Weights of a small sound classifier.
Model: 13.2M parameters, log mel input, arch vit, norm layernorm, activation gelu, num experts 8, patch size [64, 2], width 256.
Training: muon at rate 0.0019, batches of 256.
Data: trained on short read English sentences (LibriTTS-R), 26041 training examples, 68.8 epochs.
Rows from block 6, named by matrix and row number. Rows with one number belong to one attention dimension. Each number is 50 + 10 x the weight over its row's rms, rounded and kept within 0 to 99. All counts start at 0.
# q: attention query (model.blocks.6.attn.q.weight, 256x256), inputs 0-127
# k: attention key (model.blocks.6.attn.k.weight, 256x256), inputs 0-127
q.75:57 51 51 40 51 50 45 51 44 43 59 77 61 63 55 42 55 41 36 57 35 49 46 42 63 49 59 61 43 55 33 47 52 42 62 42 44 57 51 62 59 64 50 50 68 37 61 49 68 41 52 48 43 59 70 50 47 53 62 57 48 58 43 40 46 40 50 50 62 45 48 34 54 44 45 59 53 43 60 55 49 39 49 43 56 37 45 50 62 51 56 55 48 77 26 51 48 52 55 31 54 66 48 49 57 36 38 51 45 44 41 66 71 49 50 56 70 69 42 21 76 51 48 61 56 49 61 49
k.75:51 57 55 43 58 43 34 39 56 51 57 47 47 41 48 49 60 57 38 51 48 34 34 53 61 41 39 53 65 58 39 48 62 53 37 35 75 39 59 63 43 54 61 43 72 47 56 46 70 63 57 46 60 65 44 44 45 32 70 52 66 60 68 35 41 62 54 53 46 42 35 45 42 44 41 49 33 59 68 49 67 48 42 45 52 65 64 48 52 50 39 49 65 59 62 55 59 39 50 53 44 66 40 44 37 41 53 32 51 42 66 42 63 64 58 57 56 48 52 58 50 42 53 41 52 45 45 47
q.76:60 54 59 38 46 52 47 52 46 60 45 50 44 65 38 37 67 41 34 63 48 65 36 53 37 70 38 45 60 53 49 41 32 53 45 39 45 41 59 51 50 54 40 57 52 46 45 52 47 79 51 40 48 58 50 68 35 44 66 26 62 64 43 45 60 58 55 33 52 46 45 64 66 39 43 56 38 53 42 43 43 58 55 50 77 44 52 65 65 52 56 33 49 66 64 55 54 44 43 44 61 56 60 53 56 44 61 47 43 48 46 63 61 49 61 51 55 47 44 54 57 49 53 40 39 52 69 45
k.76:39 33 58 38 41 52 37 43 30 36 52 50 51 71 68 59 46 57 48 65 27 39 41 39 54 53 72 58 46 46 44 50 55 44 52 62 50 56 63 48 40 47 51 59 61 38 47 60 41 32 57 55 48 46 52 54 37 49 45 65 60 56 66 21 40 56 50 43 56 55 43 63 57 61 64 58 40 45 61 46 49 43 59 57 49 56 61 54 46 38 47 43 78 34 43 56 56 57 42 34 47 47 43 49 58 59 43 63 54 49 46 51 47 57 43 45 47 58 42 57 53 43 46 80 51 49 49 45
q.77:45 49 47 41 46 65 77 24 69 39 30 51 39 50 50 68 41 43 44 57 41 31 37 39 58 77 42 61 61 45 58 42 53 59 50 78 48 41 36 59 51 60 60 53 39 41 52 48 56 43 56 39 52 42 52 62 50 45 58 38 38 51 52 55 46 55 46 39 45 62 54 55 42 72 45 67 45 48 47 50 60 42 57 47 53 31 61 45 47 42 47 52 47 62 52 43 50 61 57 49 44 59 43 54 56 40 32 57 70 30 59 47 63 57 35 68 43 42 43 36 52 55 53 29 58 49 57 54
k.77:42 52 52 49 46 58 63 42 46 45 50 56 49 60 44 57 41 40 27 49 49 39 23 56 51 45 52 57 56 59 43 57 57 52 38 52 45 34 36 59 50 46 52 52 54 35 43 57 53 56 62 55 49 36 39 43 49 36 53 50 52 52 50 65 62 44 61 58 54 34 36 47 45 38 66 62 41 38 54 45 62 59 66 48 39 60 66 58 51 61 47 37 46 48 45 39 56 52 44 37 50 52 45 49 66 47 40 30 42 48 50 47 64 39 54 59 38 32 48 52 36 37 47 35 49 42 58 84
q.78:55 48 58 56 51 60 59 59 44 29 37 37 60 49 69 30 52 68 48 56 42 71 46 51 47 38 37 54 36 71 54 61 41 50 57 43 63 41 39 62 42 57 57 55 55 35 58 52 39 41 43 39 56 45 44 62 48 44 41 33 43 67 45 51 47 61 47 53 35 49 42 37 53 34 36 49 52 57 42 48 50 41 56 48 41 61 47 35 40 60 67 33 53 48 61 59 44 54 61 46 59 66 42 54 64 34 51 70 50 48 53 49 56 46 52 39 46 51 58 61 47 24 51 55 57 31 40 51
k.78:47 46 52 69 55 60 36 71 36 44 49 45 40 42 42 44 55 52 60 55 37 52 29 45 35 59 67 67 61 66 67 35 35 47 63 57 53 40 46 47 50 51 63 31 48 51 48 73 53 25 47 39 49 54 49 46 48 42 57 50 34 47 34 62 46 43 50 39 48 38 52 58 35 61 60 55 57 66 62 58 44 51 54 42 46 58 43 48 43 54 34 47 57 40 32 42 51 46 68 19 52 50 48 40 47 54 68 42 42 52 58 44 51 48 31 62 51 67 37 51 42 56 48 48 60 52 53 55
q.79:57 63 52 40 57 29 44 44 38 58 60 45 49 48 54 27 48 51 52 60 48 73 46 54 62 44 43 55 25 49 54 64 33 59 50 64 50 49 47 33 62 51 57 63 35 67 49 44 55 65 53 48 36 59 61 32 48 45 46 53 73 64 57 42 43 44 73 43 59 46 58 76 59 52 45 51 60 45 60 40 33 39 54 72 38 71 52 64 65 52 61 24 44 46 44 54 53 43 50 46 66 47 47 65 56 61 51 68 41 58 32 60 48 63 47 49 59 36 41 37 38 48 51 61 45 44 52 47
k.79:60 62 31 47 56 44 39 62 33 46 72 45 40 69 61 41 59 56 35 46 62 40 68 67 52 30 40 65 38 62 55 64 60 51 48 46 40 40 61 45 42 59 46 66 56 66 65 62 50 49 64 45 33 63 41 43 46 36 60 45 55 46 51 39 54 45 55 58 61 40 50 60 54 56 59 43 64 66 37 32 42 39 57 59 61 57 63 49 48 52 41 42 56 62 45 48 50 48 50 26 75 53 38 59 54 52 42 57 42 53 24 59 61 44 62 56 44 43 37 48 50 39 52 49 50 37 60 54
q.80:60 45 50 67 67 59 66 54 62 32 44 26 49 70 48 56 46 66 62 56 31 46 60 36 51 54 49 64 60 44 44 54 42 66 52 14 49 60 59 66 47 60 62 53 66 57 35 55 55 61 44 66 57 57 34 60 60 64 38 28 38 56 35 61 57 41 63 52 54 40 49 58 55 53 26 51 39 57 55 44 59 58 49 66 50 49 52 44 53 44 34 62 48 43 54 51 54 63 37 57 61 47 40 39 63 35 54 60 33 35 29 41 46 43 54 41 39 59 45 51 47 51 27 42 33 53 50 57
k.80:69 37 64 28 67 48 56 60 54 38 46 56 56 52 38 53 58 54 48 37 37 56 26 31 40 53 41 56 49 52 41 50 47 46 64 49 47 47 44 50 40 51 57 60 60 55 59 51 43 66 37 37 44 63 46 63 68 48 54 30 37 46 44 52 35 48 52 56 67 52 56 48 43 64 54 53 28 37 49 48 55 40 48 43 49 33 42 44 48 45 41 47 48 57 37 61 49 47 53 62 54 36 56 65 47 52 41 53 41 49 68 57 57 62 33 50 39 42 64 37 56 54 59 42 57 45 41 43
q.81:58 51 38 30 56 52 46 60 40 38 60 53 48 41 63 59 62 25 65 51 36 56 39 67 32 51 38 52 55 50 55 51 41 53 65 55 39 37 60 55 31 52 42 53 45 64 49 67 55 64 52 50 46 45 39 55 57 45 49 41 64 51 58 53 51 57 34 22 52 50 46 49 57 49 63 41 59 46 38 43 59 59 52 46 56 53 64 43 63 39 75 47 53 59 64 61 43 56 35 53 48 57 50 54 71 38 59 44 49 54 45 36 52 36 51 60 58 40 44 49 48 51 44 49 58 59 60 42
k.81:35 61 46 25 50 67 39 47 36 52 51 50 35 29 45 50 68 45 41 45 50 44 56 51 46 49 46 35 54 73 68 42 43 50 55 29 55 47 56 33 69 45 62 40 56 63 38 51 58 65 64 42 44 44 46 41 55 57 54 43 45 63 44 37 58 51 57 31 62 55 30 47 52 55 62 54 31 39 54 57 42 59 38 50 58 56 42 50 55 59 53 59 50 57 55 54 56 63 31 36 50 60 48 44 45 47 46 45 44 37 64 52 48 51 56 41 38 39 40 42 51 61 42 56 51 57 62 62
q.82:45 43 71 57 49 46 53 46 50 42 45 49 49 50 46 70 44 59 29 31 41 53 40 56 58 48 53 50 49 36 37 35 48 28 48 58 50 36 48 53 54 53 52 62 51 49 53 35 51 37 35 48 54 71 48 51 47 31 55 59 21 52 43 37 38 44 45 43 41 57 40 48 46 32 51 64 68 41 24 54 50 33 54 36 51 46 49 54 53 49 62 64 38 40 62 27 53 52 54 39 44 54 50 38 59 58 34 54 55 39 47 48 58 57 39 69 38 42 61 33 47 55 68 53 28 44 50 52
k.82:51 53 68 43 52 51 58 52 58 27 51 50 61 46 26 52 50 53 53 57 44 63 49 47 59 46 45 40 36 46 28 64 49 56 48 73 48 41 61 57 42 45 51 51 53 46 44 57 68 41 49 42 51 63 42 51 65 46 43 60 51 44 44 59 51 46 51 39 24 65 61 41 44 51 49 53 53 40 46 46 57 55 42 36 59 39 43 48 48 34 50 44 53 37 45 44 38 40 58 51 41 47 50 58 64 55 41 28 55 43 43 45 55 58 54 50 67 49 53 53 37 51 63 55 46 63 48 57
q.83:50 54 72 46 55 63 42 62 51 43 46 47 56 37 32 45 55 51 41 50 44 52 50 55 21 48 39 65 59 61 55 43 47 45 48 69 37 31 37 52 56 67 54 57 57 61 50 45 59 64 41 59 50 63 43 52 55 57 45 32 51 32 48 50 68 53 54 47 52 72 42 45 56 53 46 55 64 48 49 38 59 65 57 63 63 37 56 61 36 58 54 56 47 57 48 43 47 72 60 46 28 55 52 32 58 31 61 40 64 52 56 66 50 45 49 51 51 46 60 56 56 50 51 24 63 59 53 57
k.83:54 44 51 51 59 41 55 40 65 43 54 50 59 46 43 45 51 46 44 57 52 58 39 56 67 46 51 51 51 44 69 53 48 46 45 58 57 41 45 52 60 56 50 31 36 39 59 45 47 56 61 52 38 40 42 45 67 55 49 52 55 51 68 58 69 47 63 52 42 61 51 37 47 66 42 40 54 34 47 46 38 59 38 57 61 23 43 45 38 41 57 58 64 35 41 56 48 59 43 64 39 76 51 38 42 39 41 57 34 48 47 43 51 52 49 47 51 61 62 68 63 54 65 66 54 37 41 24
q.84:76 41 55 45 43 60 48 43 55 44 40 56 50 55 54 42 65 48 49 56 42 51 38 54 52 54 49 41 62 47 58 67 68 50 71 46 44 49 56 67 43 45 32 51 52 54 66 68 72 55 47 40 43 57 44 41 53 58 39 60 42 59 35 34 48 68 49 57 41 45 54 61 50 55 46 57 49 54 54 55 47 60 32 58 54 49 42 45 50 50 48 51 46 51 49 69 43 63 56 60 50 60 33 48 44 52 52 66 54 37 27 52 54 52 53 42 44 66 57 38 54 52 39 52 59 30 31 37
k.84:38 51 70 40 55 52 41 43 47 47 53 38 52 38 48 32 69 49 64 38 48 54 36 50 61 58 48 56 52 78 41 53 40 40 42 27 50 68 63 45 61 52 45 66 50 58 55 73 60 42 39 43 56 72 46 62 54 52 57 55 46 30 55 51 62 63 48 49 59 34 67 54 44 48 60 36 57 44 45 52 42 58 59 39 63 44 62 52 37 49 33 47 52 51 44 52 57 55 61 49 48 54 42 43 53 57 35 53 51 65 57 53 46 44 53 38 35 43 79 51 47 40 59 58 50 25 63 47
q.85:52 64 43 62 45 67 39 61 47 59 50 54 64 66 51 61 40 52 54 37 59 31 51 52 50 49 56 57 60 51 43 48 53 53 43 48 48 42 45 45 59 52 58 54 44 48 49 47 58 59 52 45 51 52 48 69 66 34 46 44 27 33 37 49 52 36 39 53 57 72 59 47 32 61 56 31 41 46 30 77 42 37 32 42 65 64 60 50 59 66 56 45 66 37 46 38 57 49 31 65 50 76 46 28 59 63 48 39 43 47 51 46 65 51 46 59 48 44 50 32 58 58 69 67 54 51 47 52
k.85:48 63 70 48 49 47 60 61 26 52 40 51 46 45 44 47 45 41 42 26 49 56 49 48 35 59 50 37 56 65 51 57 38 36 48 29 70 61 68 65 51 55 52 48 62 40 46 58 59 67 64 54 57 62 49 49 58 30 54 62 63 32 36 47 68 57 52 41 52 46 52 67 52 70 50 44 56 45 45 34 45 58 29 68 57 63 55 45 35 56 50 50 38 52 26 55 53 53 49 63 56 51 47 47 55 52 49 32 65 51 48 43 55 51 45 58 57 66 50 41 53 37 65 52 61 54 41 50
q.86:36 49 45 46 57 55 56 56 44 48 58 41 56 44 60 57 17 55 52 55 42 55 62 48 52 60 48 42 60 58 38 48 54 49 53 64 38 51 48 52 43 42 44 64 49 50 44 44 68 48 46 45 61 43 41 55 56 53 59 43 36 72 46 58 54 64 50 48 37 45 67 37 37 44 68 31 59 41 43 61 54 47 61 45 45 41 36 49 39 45 54 58 47 50 62 34 51 51 56 59 44 40 46 62 57 33 37 52 61 48 48 16 28 41 48 46 38 48 66 55 47 62 41 50 52 53 44 45
k.86:36 34 60 49 53 75 47 57 40 48 46 42 56 42 32 63 44 68 56 58 62 57 70 34 55 59 39 48 44 46 39 61 62 73 41 54 35 31 50 36 40 35 53 58 40 44 50 48 59 61 46 55 72 46 59 49 49 45 54 37 57 56 35 58 59 61 57 52 48 48 43 35 53 47 53 37 46 55 60 42 39 55 60 40 42 47 58 49 61 48 66 56 40 50 46 31 31 40 56 52 45 40 71 58 37 62 49 49 43 33 41 58 35 50 57 63 38 41 56 52 26 36 43 53 34 64 54 31
q.87:62 41 62 42 55 51 52 61 43 53 53 53 44 44 57 37 50 53 39 57 54 55 43 48 58 35 53 50 58 42 75 78 66 52 45 56 41 39 62 62 39 51 60 48 48 44 46 68 53 38 57 51 36 58 18 51 49 54 51 55 47 37 50 39 46 35 21 60 41 44 53 71 58 47 72 35 47 41 42 36 59 45 57 49 36 60 55 53 36 42 44 60 49 44 57 50 44 55 53 34 42 52 47 45 54 45 50 61 61 20 50 52 45 53 56 45 53 59 45 35 34 49 61 55 43 53 59 58
k.87:48 40 67 57 50 58 45 54 48 35 35 42 48 45 49 53 62 72 40 57 51 61 59 28 57 56 58 43 36 61 51 42 54 56 49 62 57 45 63 56 40 60 65 61 60 50 48 40 51 47 48 41 49 50 27 40 59 53 36 40 52 69 34 50 70 46 58 42 42 46 70 39 58 45 68 45 58 46 35 53 47 59 51 54 50 52 55 47 68 38 55 40 46 50 61 54 44 53 57 52 41 48 56 40 55 67 54 52 56 42 64 52 66 51 37 44 62 54 45 38 57 49 54 55 53 51 73 32