From a checkpoint of a small sound classifier: norm layernorm.
Rows from block 7, named by matrix and row number. Rows with one number belong to one attention dimension. Each number is 128 + 24 x the weight over its row's rms, rounded and kept within 0 to 255. All counts start at 0. Numbers have three digits each. After the name is the row's rms in percent of the matrix's.
# q: attention query (model.blocks.7.attn.q.weight, 256x256), inputs 172-255
# k: attention key (model.blocks.7.attn.k.weight, 256x256), inputs 172-255
q.76 100:123102120126120136137153135124164077173129106153144131154118127083075133123100110131137117162083129128138188146093134075108117144160135112143094086099109145138113142079116131133144082093093145133132158141111132118122110164129160128167126121130109162108
k.76 102:158118150172103140135106148109143155170117152141150119152108113139116133105141105129127106112114108145155132129118132124178097136142147141122140114099089098156126135105151099049146116079107168119139166177145137159089124144123117104120110105095180149161
q.77 100:121116097132154150122102110122160146112125126129113108134170139164116128083117133084157116135106110132144150108153090074108136177146109102161186133094131137132175130108078095137156110143107164099163108104135114126122130102138121142171133105095149072158
k.77 097:165122142154136103119139118121148086133132120085128098069126144130153138146150109083136121155101124132132097168067108115137137116127147133160081085122114136125142091154101121093168157116143110102138105145137118138154110142089106112134159095167101109144
q.78 102:129118127160068104114142165204157161132098115102169098158144161117124143141101122095104118115169134114130098117129118097142152122160104127121138134112092125087129141133133132164120129132147122166129119142153097128099128120106142092143141120111157153178
k.78 110:154125160138109123145134125144137147088132146167158159126133141091133135106100116120133120132140189127082145172123151122120139126175129124106127102108159106151107132103109133130093111108129166134133050165160137126164135137135148087136100162153148139132
q.79 100:108154111129097103126105115159156125109175142101170137134150124162109080099160125145089139125151078116134127122176119156119111129124105120161109120077110124082132145124069117135139094145124105117122118099105165111123107144110130149087141150115111131167
k.79 105:150122100118122134124089111119100108154164102087163103096163166076090100125092168173077134131166123150113131128146095118121134088122116157130114150116103140145153124138130125136132114114148100098112146113114135124129143081126110143143110123124126124162
q.80 098:130109121186129087110111132156130141131166099072176110125165139085169125109138119083129143087106147152073134127140152099129152118134113131138170167133144118119131145107126090204114103114113111086090119133119142117105135116159102118143144118120154164123
k.80 097:146146103124120146137144145130127135155143104131163105137149144095113151124089140114158128179119153106099065109106116154149193135136128114123125161142116120139137164126149129139113061142132139096117121125152126085096125084125129138146136126139140136090
q.81 104:129141110110137127142160096095129112115091151140114091138134096158127156135109120112119099118154156130053140156119142150097113078157116118131101113076104120138175103165137151099139123110131178156133079132128180112139092108123129137138114150114117107141
k.81 108:089158115126155096086133138125127130106082130152079104112108139112138130099136103170090132114142158150124151141116157143098154145109142130125127124137081111157140113094125146149149137139120085160104118133157134091156088117133116147133112119087124149127
q.82 092:127149153099167135109191049090126108125118121154133108138173126128126147128134157177152118132124138152093116124120103167097102131156087131125165158163119139162091175129118150088131123099142111071112109133107081131156120137100110086116102134141125113117
k.82 090:152127128099116113119159131165118129137073125134113130150103114108161161080145160159087163125107113118155148117136158124109130109138102123127128146103142158111182112112106125132156174200130092173123133142137131116116135163149148105137134057157090085112
q.83 114:107123115153159172111115136125131104100117150124092118132128087120134155154097102120155126159154113101127126196134093108126104143135121107125107160129099164129103148131116132119087118146116102134131107139111116144150137102107126121083107122152111147125
k.83 109:101120148106159193120110102093113109100163126170103105133127150175101102120159136148131163092114156119137135130132115114155131138106149160168145097121098150150110138137133131088148156195183180088178089133124106090141143122117119133111121124134143161125
q.84 103:145132115180146110134117100107136073123132129139142143147147104150154120135159156137087100108181166137138114145144130129145121097123109121158152102118144095073127115095122122147183144134144174157132112186161115134096123164193114129169094136132107109126
k.84 105:144145081113150167116150102083139119140097120159170105133160122099145145136149144097142145109123141142118093130157146123146087103135105107177137098120104114070102110112098155097125136117109136157126153138157117112136085142133097130141134153129110123154
q.85 095:108135120126105099137135131118148124104140112134162142120131135125134144146149095134095138107142153133118146129138104142119106106104143125116141161110143104143139175143119095110142067121106119116185173143151151121118124145139180133157117126078125126115
k.85 094:125138180096081143075111096160095097141119088173186134129156147159123134139152134099105158147080137127116123114173104153119133137137094140139145104150097119098149133178121134123087104088117110143105124128090148155123105119152154126111113133084149103145
q.86 095:101087122141141079136089114124107099145147140126154127118131113144160153090123130112125138142138132117172135075142156094155096122125115124157140109133086128159127133134112124182151118148140098156135121135087173117117121110157128123109107157154156141129
k.86 094:124142151124143066124114132110147082091142126111153160114155138097136095125119145103074133117159121109107137135092123131193125151144119140127158120155156183108099135145061053098115154097153124140151135116111129108108124142146124131134131125124135143142
q.87 097:101134102110107126155100144115091119115144169139114134122134103140126120138099123123144126094118088165129132099105131138173148154105174182162144130119125158149110117130110119120119114085146162131136128134108153114130107128091140098099121130154146157180
k.87 096:121165106154130096134091153109182135155141165139132164105136138129148112167142121113112173126144165162167135131103168111142171123117157140137125088124135154085116113110150192106097170103124151197151122146160145121122135145159105118102136107097150131094
q.88 094:143126089151148119111120109142116118123128135134126136144101147121121117080123132108124154146057122103135148102119114135118157139074060110127121138157202132127131104106102081131107122123129148109093132124138192107141138126102141159099084137129101147164
k.88 104:145167148133141133145115127076124108134118144111134126125148134127150113130103161117132113106108143121141107093139123123134147144135102119127136145133150158141102118124115047140108105074146144099151101102165115135140117155150132158115123121093136096120
q.89 095:103130123190108113120167098151113152138168118144126090165128144164137131122127076170160121161118104121092144106113143152139105155115149160121149189060108149164136094139123092125112152145111159131162157146112150139107122137115116081116115127115146118147
k.89 096:160160129094091139142144132104124099138120160165125142132115174137109144123151123132092102140114168129125121111131153157082120150089084118122139132126092123118135154105167142151084130129108152140120141141127129099119164133136101107148163133171163149132
q.90 100:159109102130092170109098151114154115117118170153142149105091105144137158127143100131097101073105101119124201111102115169092155156129113104148130154137154168081071160172123149095144116128118100121127145148115150149129134156154151111104125118142142098128
k.90 105:117141149143132141146133176127100157100098169113186152093130139145127154074137153089144108079144101114147163104123093164109134116142082140123116119101132090148065173184076145141148132105125120123137117125158112173148130158137110110087106102144127134118
q.91 099:154087133100123126096164086114120134127151179129092122151171094105096125096103147145135134109134136100121138076162125154113122172120127130126113088133168097129131144119135141130153130093157145120137138166104185079113098141172119144089094110145156164142
k.91 099:145133140145167097123186155126142118135134162151107125139165138131129126096126127128153177200139141121112135101126132131115144097090127123125119109090096092135112110118118112150161143111110131156112139103107143132101153145124138140136082093143142093144
q.92 089:172133140149113153135106111123160153130106151135091141143187145158159125129144148138139136148119151108132108112128104102136123117067095153149100144091137111130134191110116098147174125136123116071098130129152130121118127128109065125156160133125167082143
k.92 093:139143204098119133165143084111147111134154114135098123150135108158156152089147117134127212140123125091098098095140131128171148129109137132157114168111140121144124153132104151090162113101120130130097130128113105124184146094145119155133125133072112103091
q.93 100:116139090102085095183139124124132131121140140111126136110152146101119125153114161141046119156162157071179103089140171112120135123131122169122104108139122125124127135141122181143172107142135116153125125116117105160088111156181107118143147114122125118109
k.93 101:141130117108110113114189136131127141114137135098129122083104080102118143152172163135115138167138159162116133176109106113120143128100143141117121103122143123130089090118124125167155118114146100167110146148118108135169103134157127166156189122092161127126
q.94 092:143134096145183126135149131130126145129129123082171106150104097068114162119122100122118154127143170112119144110148107121105114125152137107148120115174142146127112117135150134101137134126143149131173117111111172121127140156161127141146142086156143106145
k.94 092:055120092139112114142130140168110126116137112133129094089179119165125123159147162131157111121138125121138135120104137121109161205101093093119150125097139141170117109107156065173134125107119111165137122132122079099138132171124107138133088113151102143142
q.95 094:130134110148118116104128124130150168140100136109121119126131160134151142158105109157137110125105133126122135124121135104120118142162109112151117157141127090140143125139134127164136105139136137089131172116095107100086164190129127142164120202102181119118
k.95 096:127130127153140145121133109134147180125131165164136154094082102154131122134153124068132106130099125146155159104129144151124140139140129147181152103135175123137129165116123122102122105136085135103088093146153161111112082141114152169159095138086190167156
q.96 105:069110160126164151112127107155125115145115136123121135079100087097162140151143124110107131129108126076136107127101077112139121127146123142143123172090151158119158155141102131156090103124137140137147130152154092136128098119095143125129125100115123113108
k.96 098:092089145137145126128146130121132148144130098150151174172136116135092111085129137149086123155130131132139141147105140155107065085132117087092129125133097107109131142126119103152165121097146136159150149164160135134141139101118128189126103126152172100177
q.97 100:121133103110122138103106161135104121131134163134118153105123125089140128084113102170154106143133139143135128154169136150109051127122157162094121126126155112156152113129126146122096113152142136138101091168098101116113109115152179125122104107118092149106
k.97 100:123148162127103107151172129084087160152145130138104133131142125114146188117112161093121100105142114133117146120117118164170128119150110113131117095135160135141111132104105147122123150176130117117130138172160124155113150123104183078142096146118138098151
q.98 105:171133142121131174133100147117127103093178155158128140122075132144136126120137163142125114147086114146125158159145094133133084107106122130162114123133127170139111142089141192127129084132104155115124106117150149128136122105138148092126139121147127115121
k.98 097:110071115125097129087148134144152105107107098131122107124135129168151149136140180147118122104150155177147145109122092145117104132132097166119161167113127122142131103113145175124108137062122120154128125166110138141156064149082157149094120141101154177105
q.99 106:115115118072115117133118115170170117181131128117171129125144161118146150197165107153048177130157134116141129155163148156106119122146133144106114147148128167098124137101103088098134132110107138153151083100069130162109133124105122152134136121134136127123
k.99 104:123127117126151102137074089111109129113119122154167158159143121141118131103089149143155099105158110089114093128154109120133109162164104085134173156106098108129139162161132148101074110112121160080108131131130142114129110127100112133133098185117140146142
q.100 095:141168165162129113113143164111116086105111118139070119150183142112141084137163145098128147118120107123120126109158104122144153124136125104105115148139155131124163117139164196097101109141158097162166110155116122138097148173105121159121125141114118137111
k.100 092:133095154117149124141108144101123121101166115125125105141092116128135149140087121139141090106149094116109156150142147132093133120126156147145124138165176121173114126146137139126090096109154110120114126117100112167077139118122119130118124056130135149107
q.101 104:094122130081109074128161121136138140091138162097121157161111094151112104157149116117116131137127123110116115121108154132173162144129117133143095121141120167105138170136128116119148145147113162125162159131131111165135143129143160167099130121096126118129
k.101 102:154124135132142110125089139140125149118114146133162128133139117110084128146158139122099103127098130133152127107084144089122089120139160129109109096112133128090131151134119101104112170136092105087085176117111122116118156136187133140119161173130151150119
q.102 105:105132128127167125110129116137179091092150105178130092167146140085146139091143132129092089165112153088140108138119132111140136090198086119119155143114113116112165176118151120119053133118137114134104128148134155142145124110138103098120090131133116118121
k.102 102:180141107123126138114151097109166080115145112116135131123097127138110107164118150116112155126118109121119171142130162112108131096115153145124115139105146134075128111143143099126148148123089147118126054125174137188154122111162156107117149106103090087159
q.103 104:129103162106148098135156167116147135152113099106115131110073149112114142123137169185190131115155144132132122153117143140142134117080165150119135080095124106162141131128086126125138124132126161173128127125125102140097105152107153143118143128131131136141
k.103 103:110119117128131114149129157182150119123115122120148131114132148095150153100131182089145115100121159123121134100133168110146136112174132173143112095152131120113063146112145148108096118135134165117129126132119152134127100138140131130118125171138132132098
q.104 109:128074144142096128120118139140141175117113114123128189107106169102081124120113177110148166154174156124150093121113141093097147117129106109135103138110131159150149122099116135152157107133114163115143153154128109143110108133117123121141128125152169124133
k.104 108:085117118117104149129138126140078109106147131146117116119153137105128144109130119112186137156140132142136133102154085084138125099137136128109095126149144090106105141093115130130126189115106145089142095101136128125137129099101145110124145153115145139118
q.105 113:158134105120120117120115119088150170120069133153160130138107113091124127145170165119117139144133104180161124116135120113130163152139097132127112123128124124128145142104151115108129144073146124135163152136142132152169141103144100090079109102072156116158
k.105 101:124117132150138132117126087122118153110154149118083151121129164105104155085113131103137121130135131120154119146148131112173144134136097139121097105180118162113146111153121130084167079155147160115110068121139170121105121163145149126147105143128145138125
q.106 096:082143145124140142134112146140089104090063116128177110112152159073126122173124158183115128105121107152141152089158128149141160147135128119069114113151141132115165094146093108153114122111171145146169132124123108118123140112105168127129116139130144116074
k.106 099:130111090116134115101106122143137161104128130129113118171139142150125165137147151156107113105078136103135153139136145107107179113105111156150139134118194131151165136130112141124088125176131144158126119099134152127156132074141150104129102115103103116198
q.107 107:105106141143124133166133118100179073154146088098179134176123150162114109085109196142174105116120128142082113095114093155127142153131085101155153103083092137113126126130121140135130116134109150147164105129100128073099113180131146183112140120107185148132
k.107 103:154146157157112120135109169149141126145060121131157133160148146113106098118146163089142113052112179149152142112151168118138153102134118140163126147084129144094164134181137131125098138128122132099120151137127112130124121069116136113073110125129132144121
q.108 102:121109105145158131127119126131132145154121112114101143077069127162144134090119147130146164163162121102138114168138138130107144111135123128147188103111159143083112118180156151136117106126147102137107145154141133105143117115152116135107142151106166093133
k.108 104:099109143139173143146129111133062094090101155131146115118184140106092107135168106104184123163120116111143127140110168131132085130115112105160144110112131147147144163154136165105149112143101083105156096120119150089149120118099092137113129128168162150111
q.109 108:086097120144147118165147133103129141125167102101139131073114057116191200137150094145112140076085075138148154148136143123158152113112099140101150143166083128139167127113089145164116112085123107160137110126117178124122177115142109134100125160163116115085
k.109 111:082150073150127126112130146126120112096150077151170114091151112096141181156148139158144148140092135082100135142097121136118135133153089112116123125138173089131120118136122147150100094143148101125120159098143147096100078098103127114132151161129121174130
q.110 093:136156109106154115093108148153096118111139125179117124138149089128104153162166096133105082156119115129134106139112101132147126156162122082068084145107123187103099154158156132105162144137133122101164144122121113140123141129124149185175137097201145087160
k.110 097:135150137155170153117126142128065169124168160167132143088130158154114120162148115150134147132124111129167193145133136174115139131123126086134095146120151108116076133140162170114129097120112084139132168091134156118158105128113128131073127116105130133092
q.111 101:111099154074127144103130120161117152098125132112162158129133147116097098175105178122128131098121140104132104107078113088133112146130122086070138105116157118155103069167135126160145099139128155158110139097128122108126096079146154147137129096103079172123
k.111 106:169142144108089091112128128178139161088123147110132163116117113156122152125121113151135153121132109144133107117122114163116139088098162097107131128120109141147107134122156104115138133094127160144098099111135097053156152108160105109114165137157141125168
q.112 103:136157153127157226109135123106082112143152128127182162155144118107085140124105139138149143101151150133143117129164110120114099154103104159120119130144098134134100099129137118097149130123106104111082125108151114163151134119126132148090177124120131138099
k.112 105:120103150129156162103105121117101138104132100124147141151106114143139130107125147143145127103130110118125133187177116106086128097076122128090138131166144102121086107159128142138162121169139121098112146106115166138148183165132126161096111162132096146131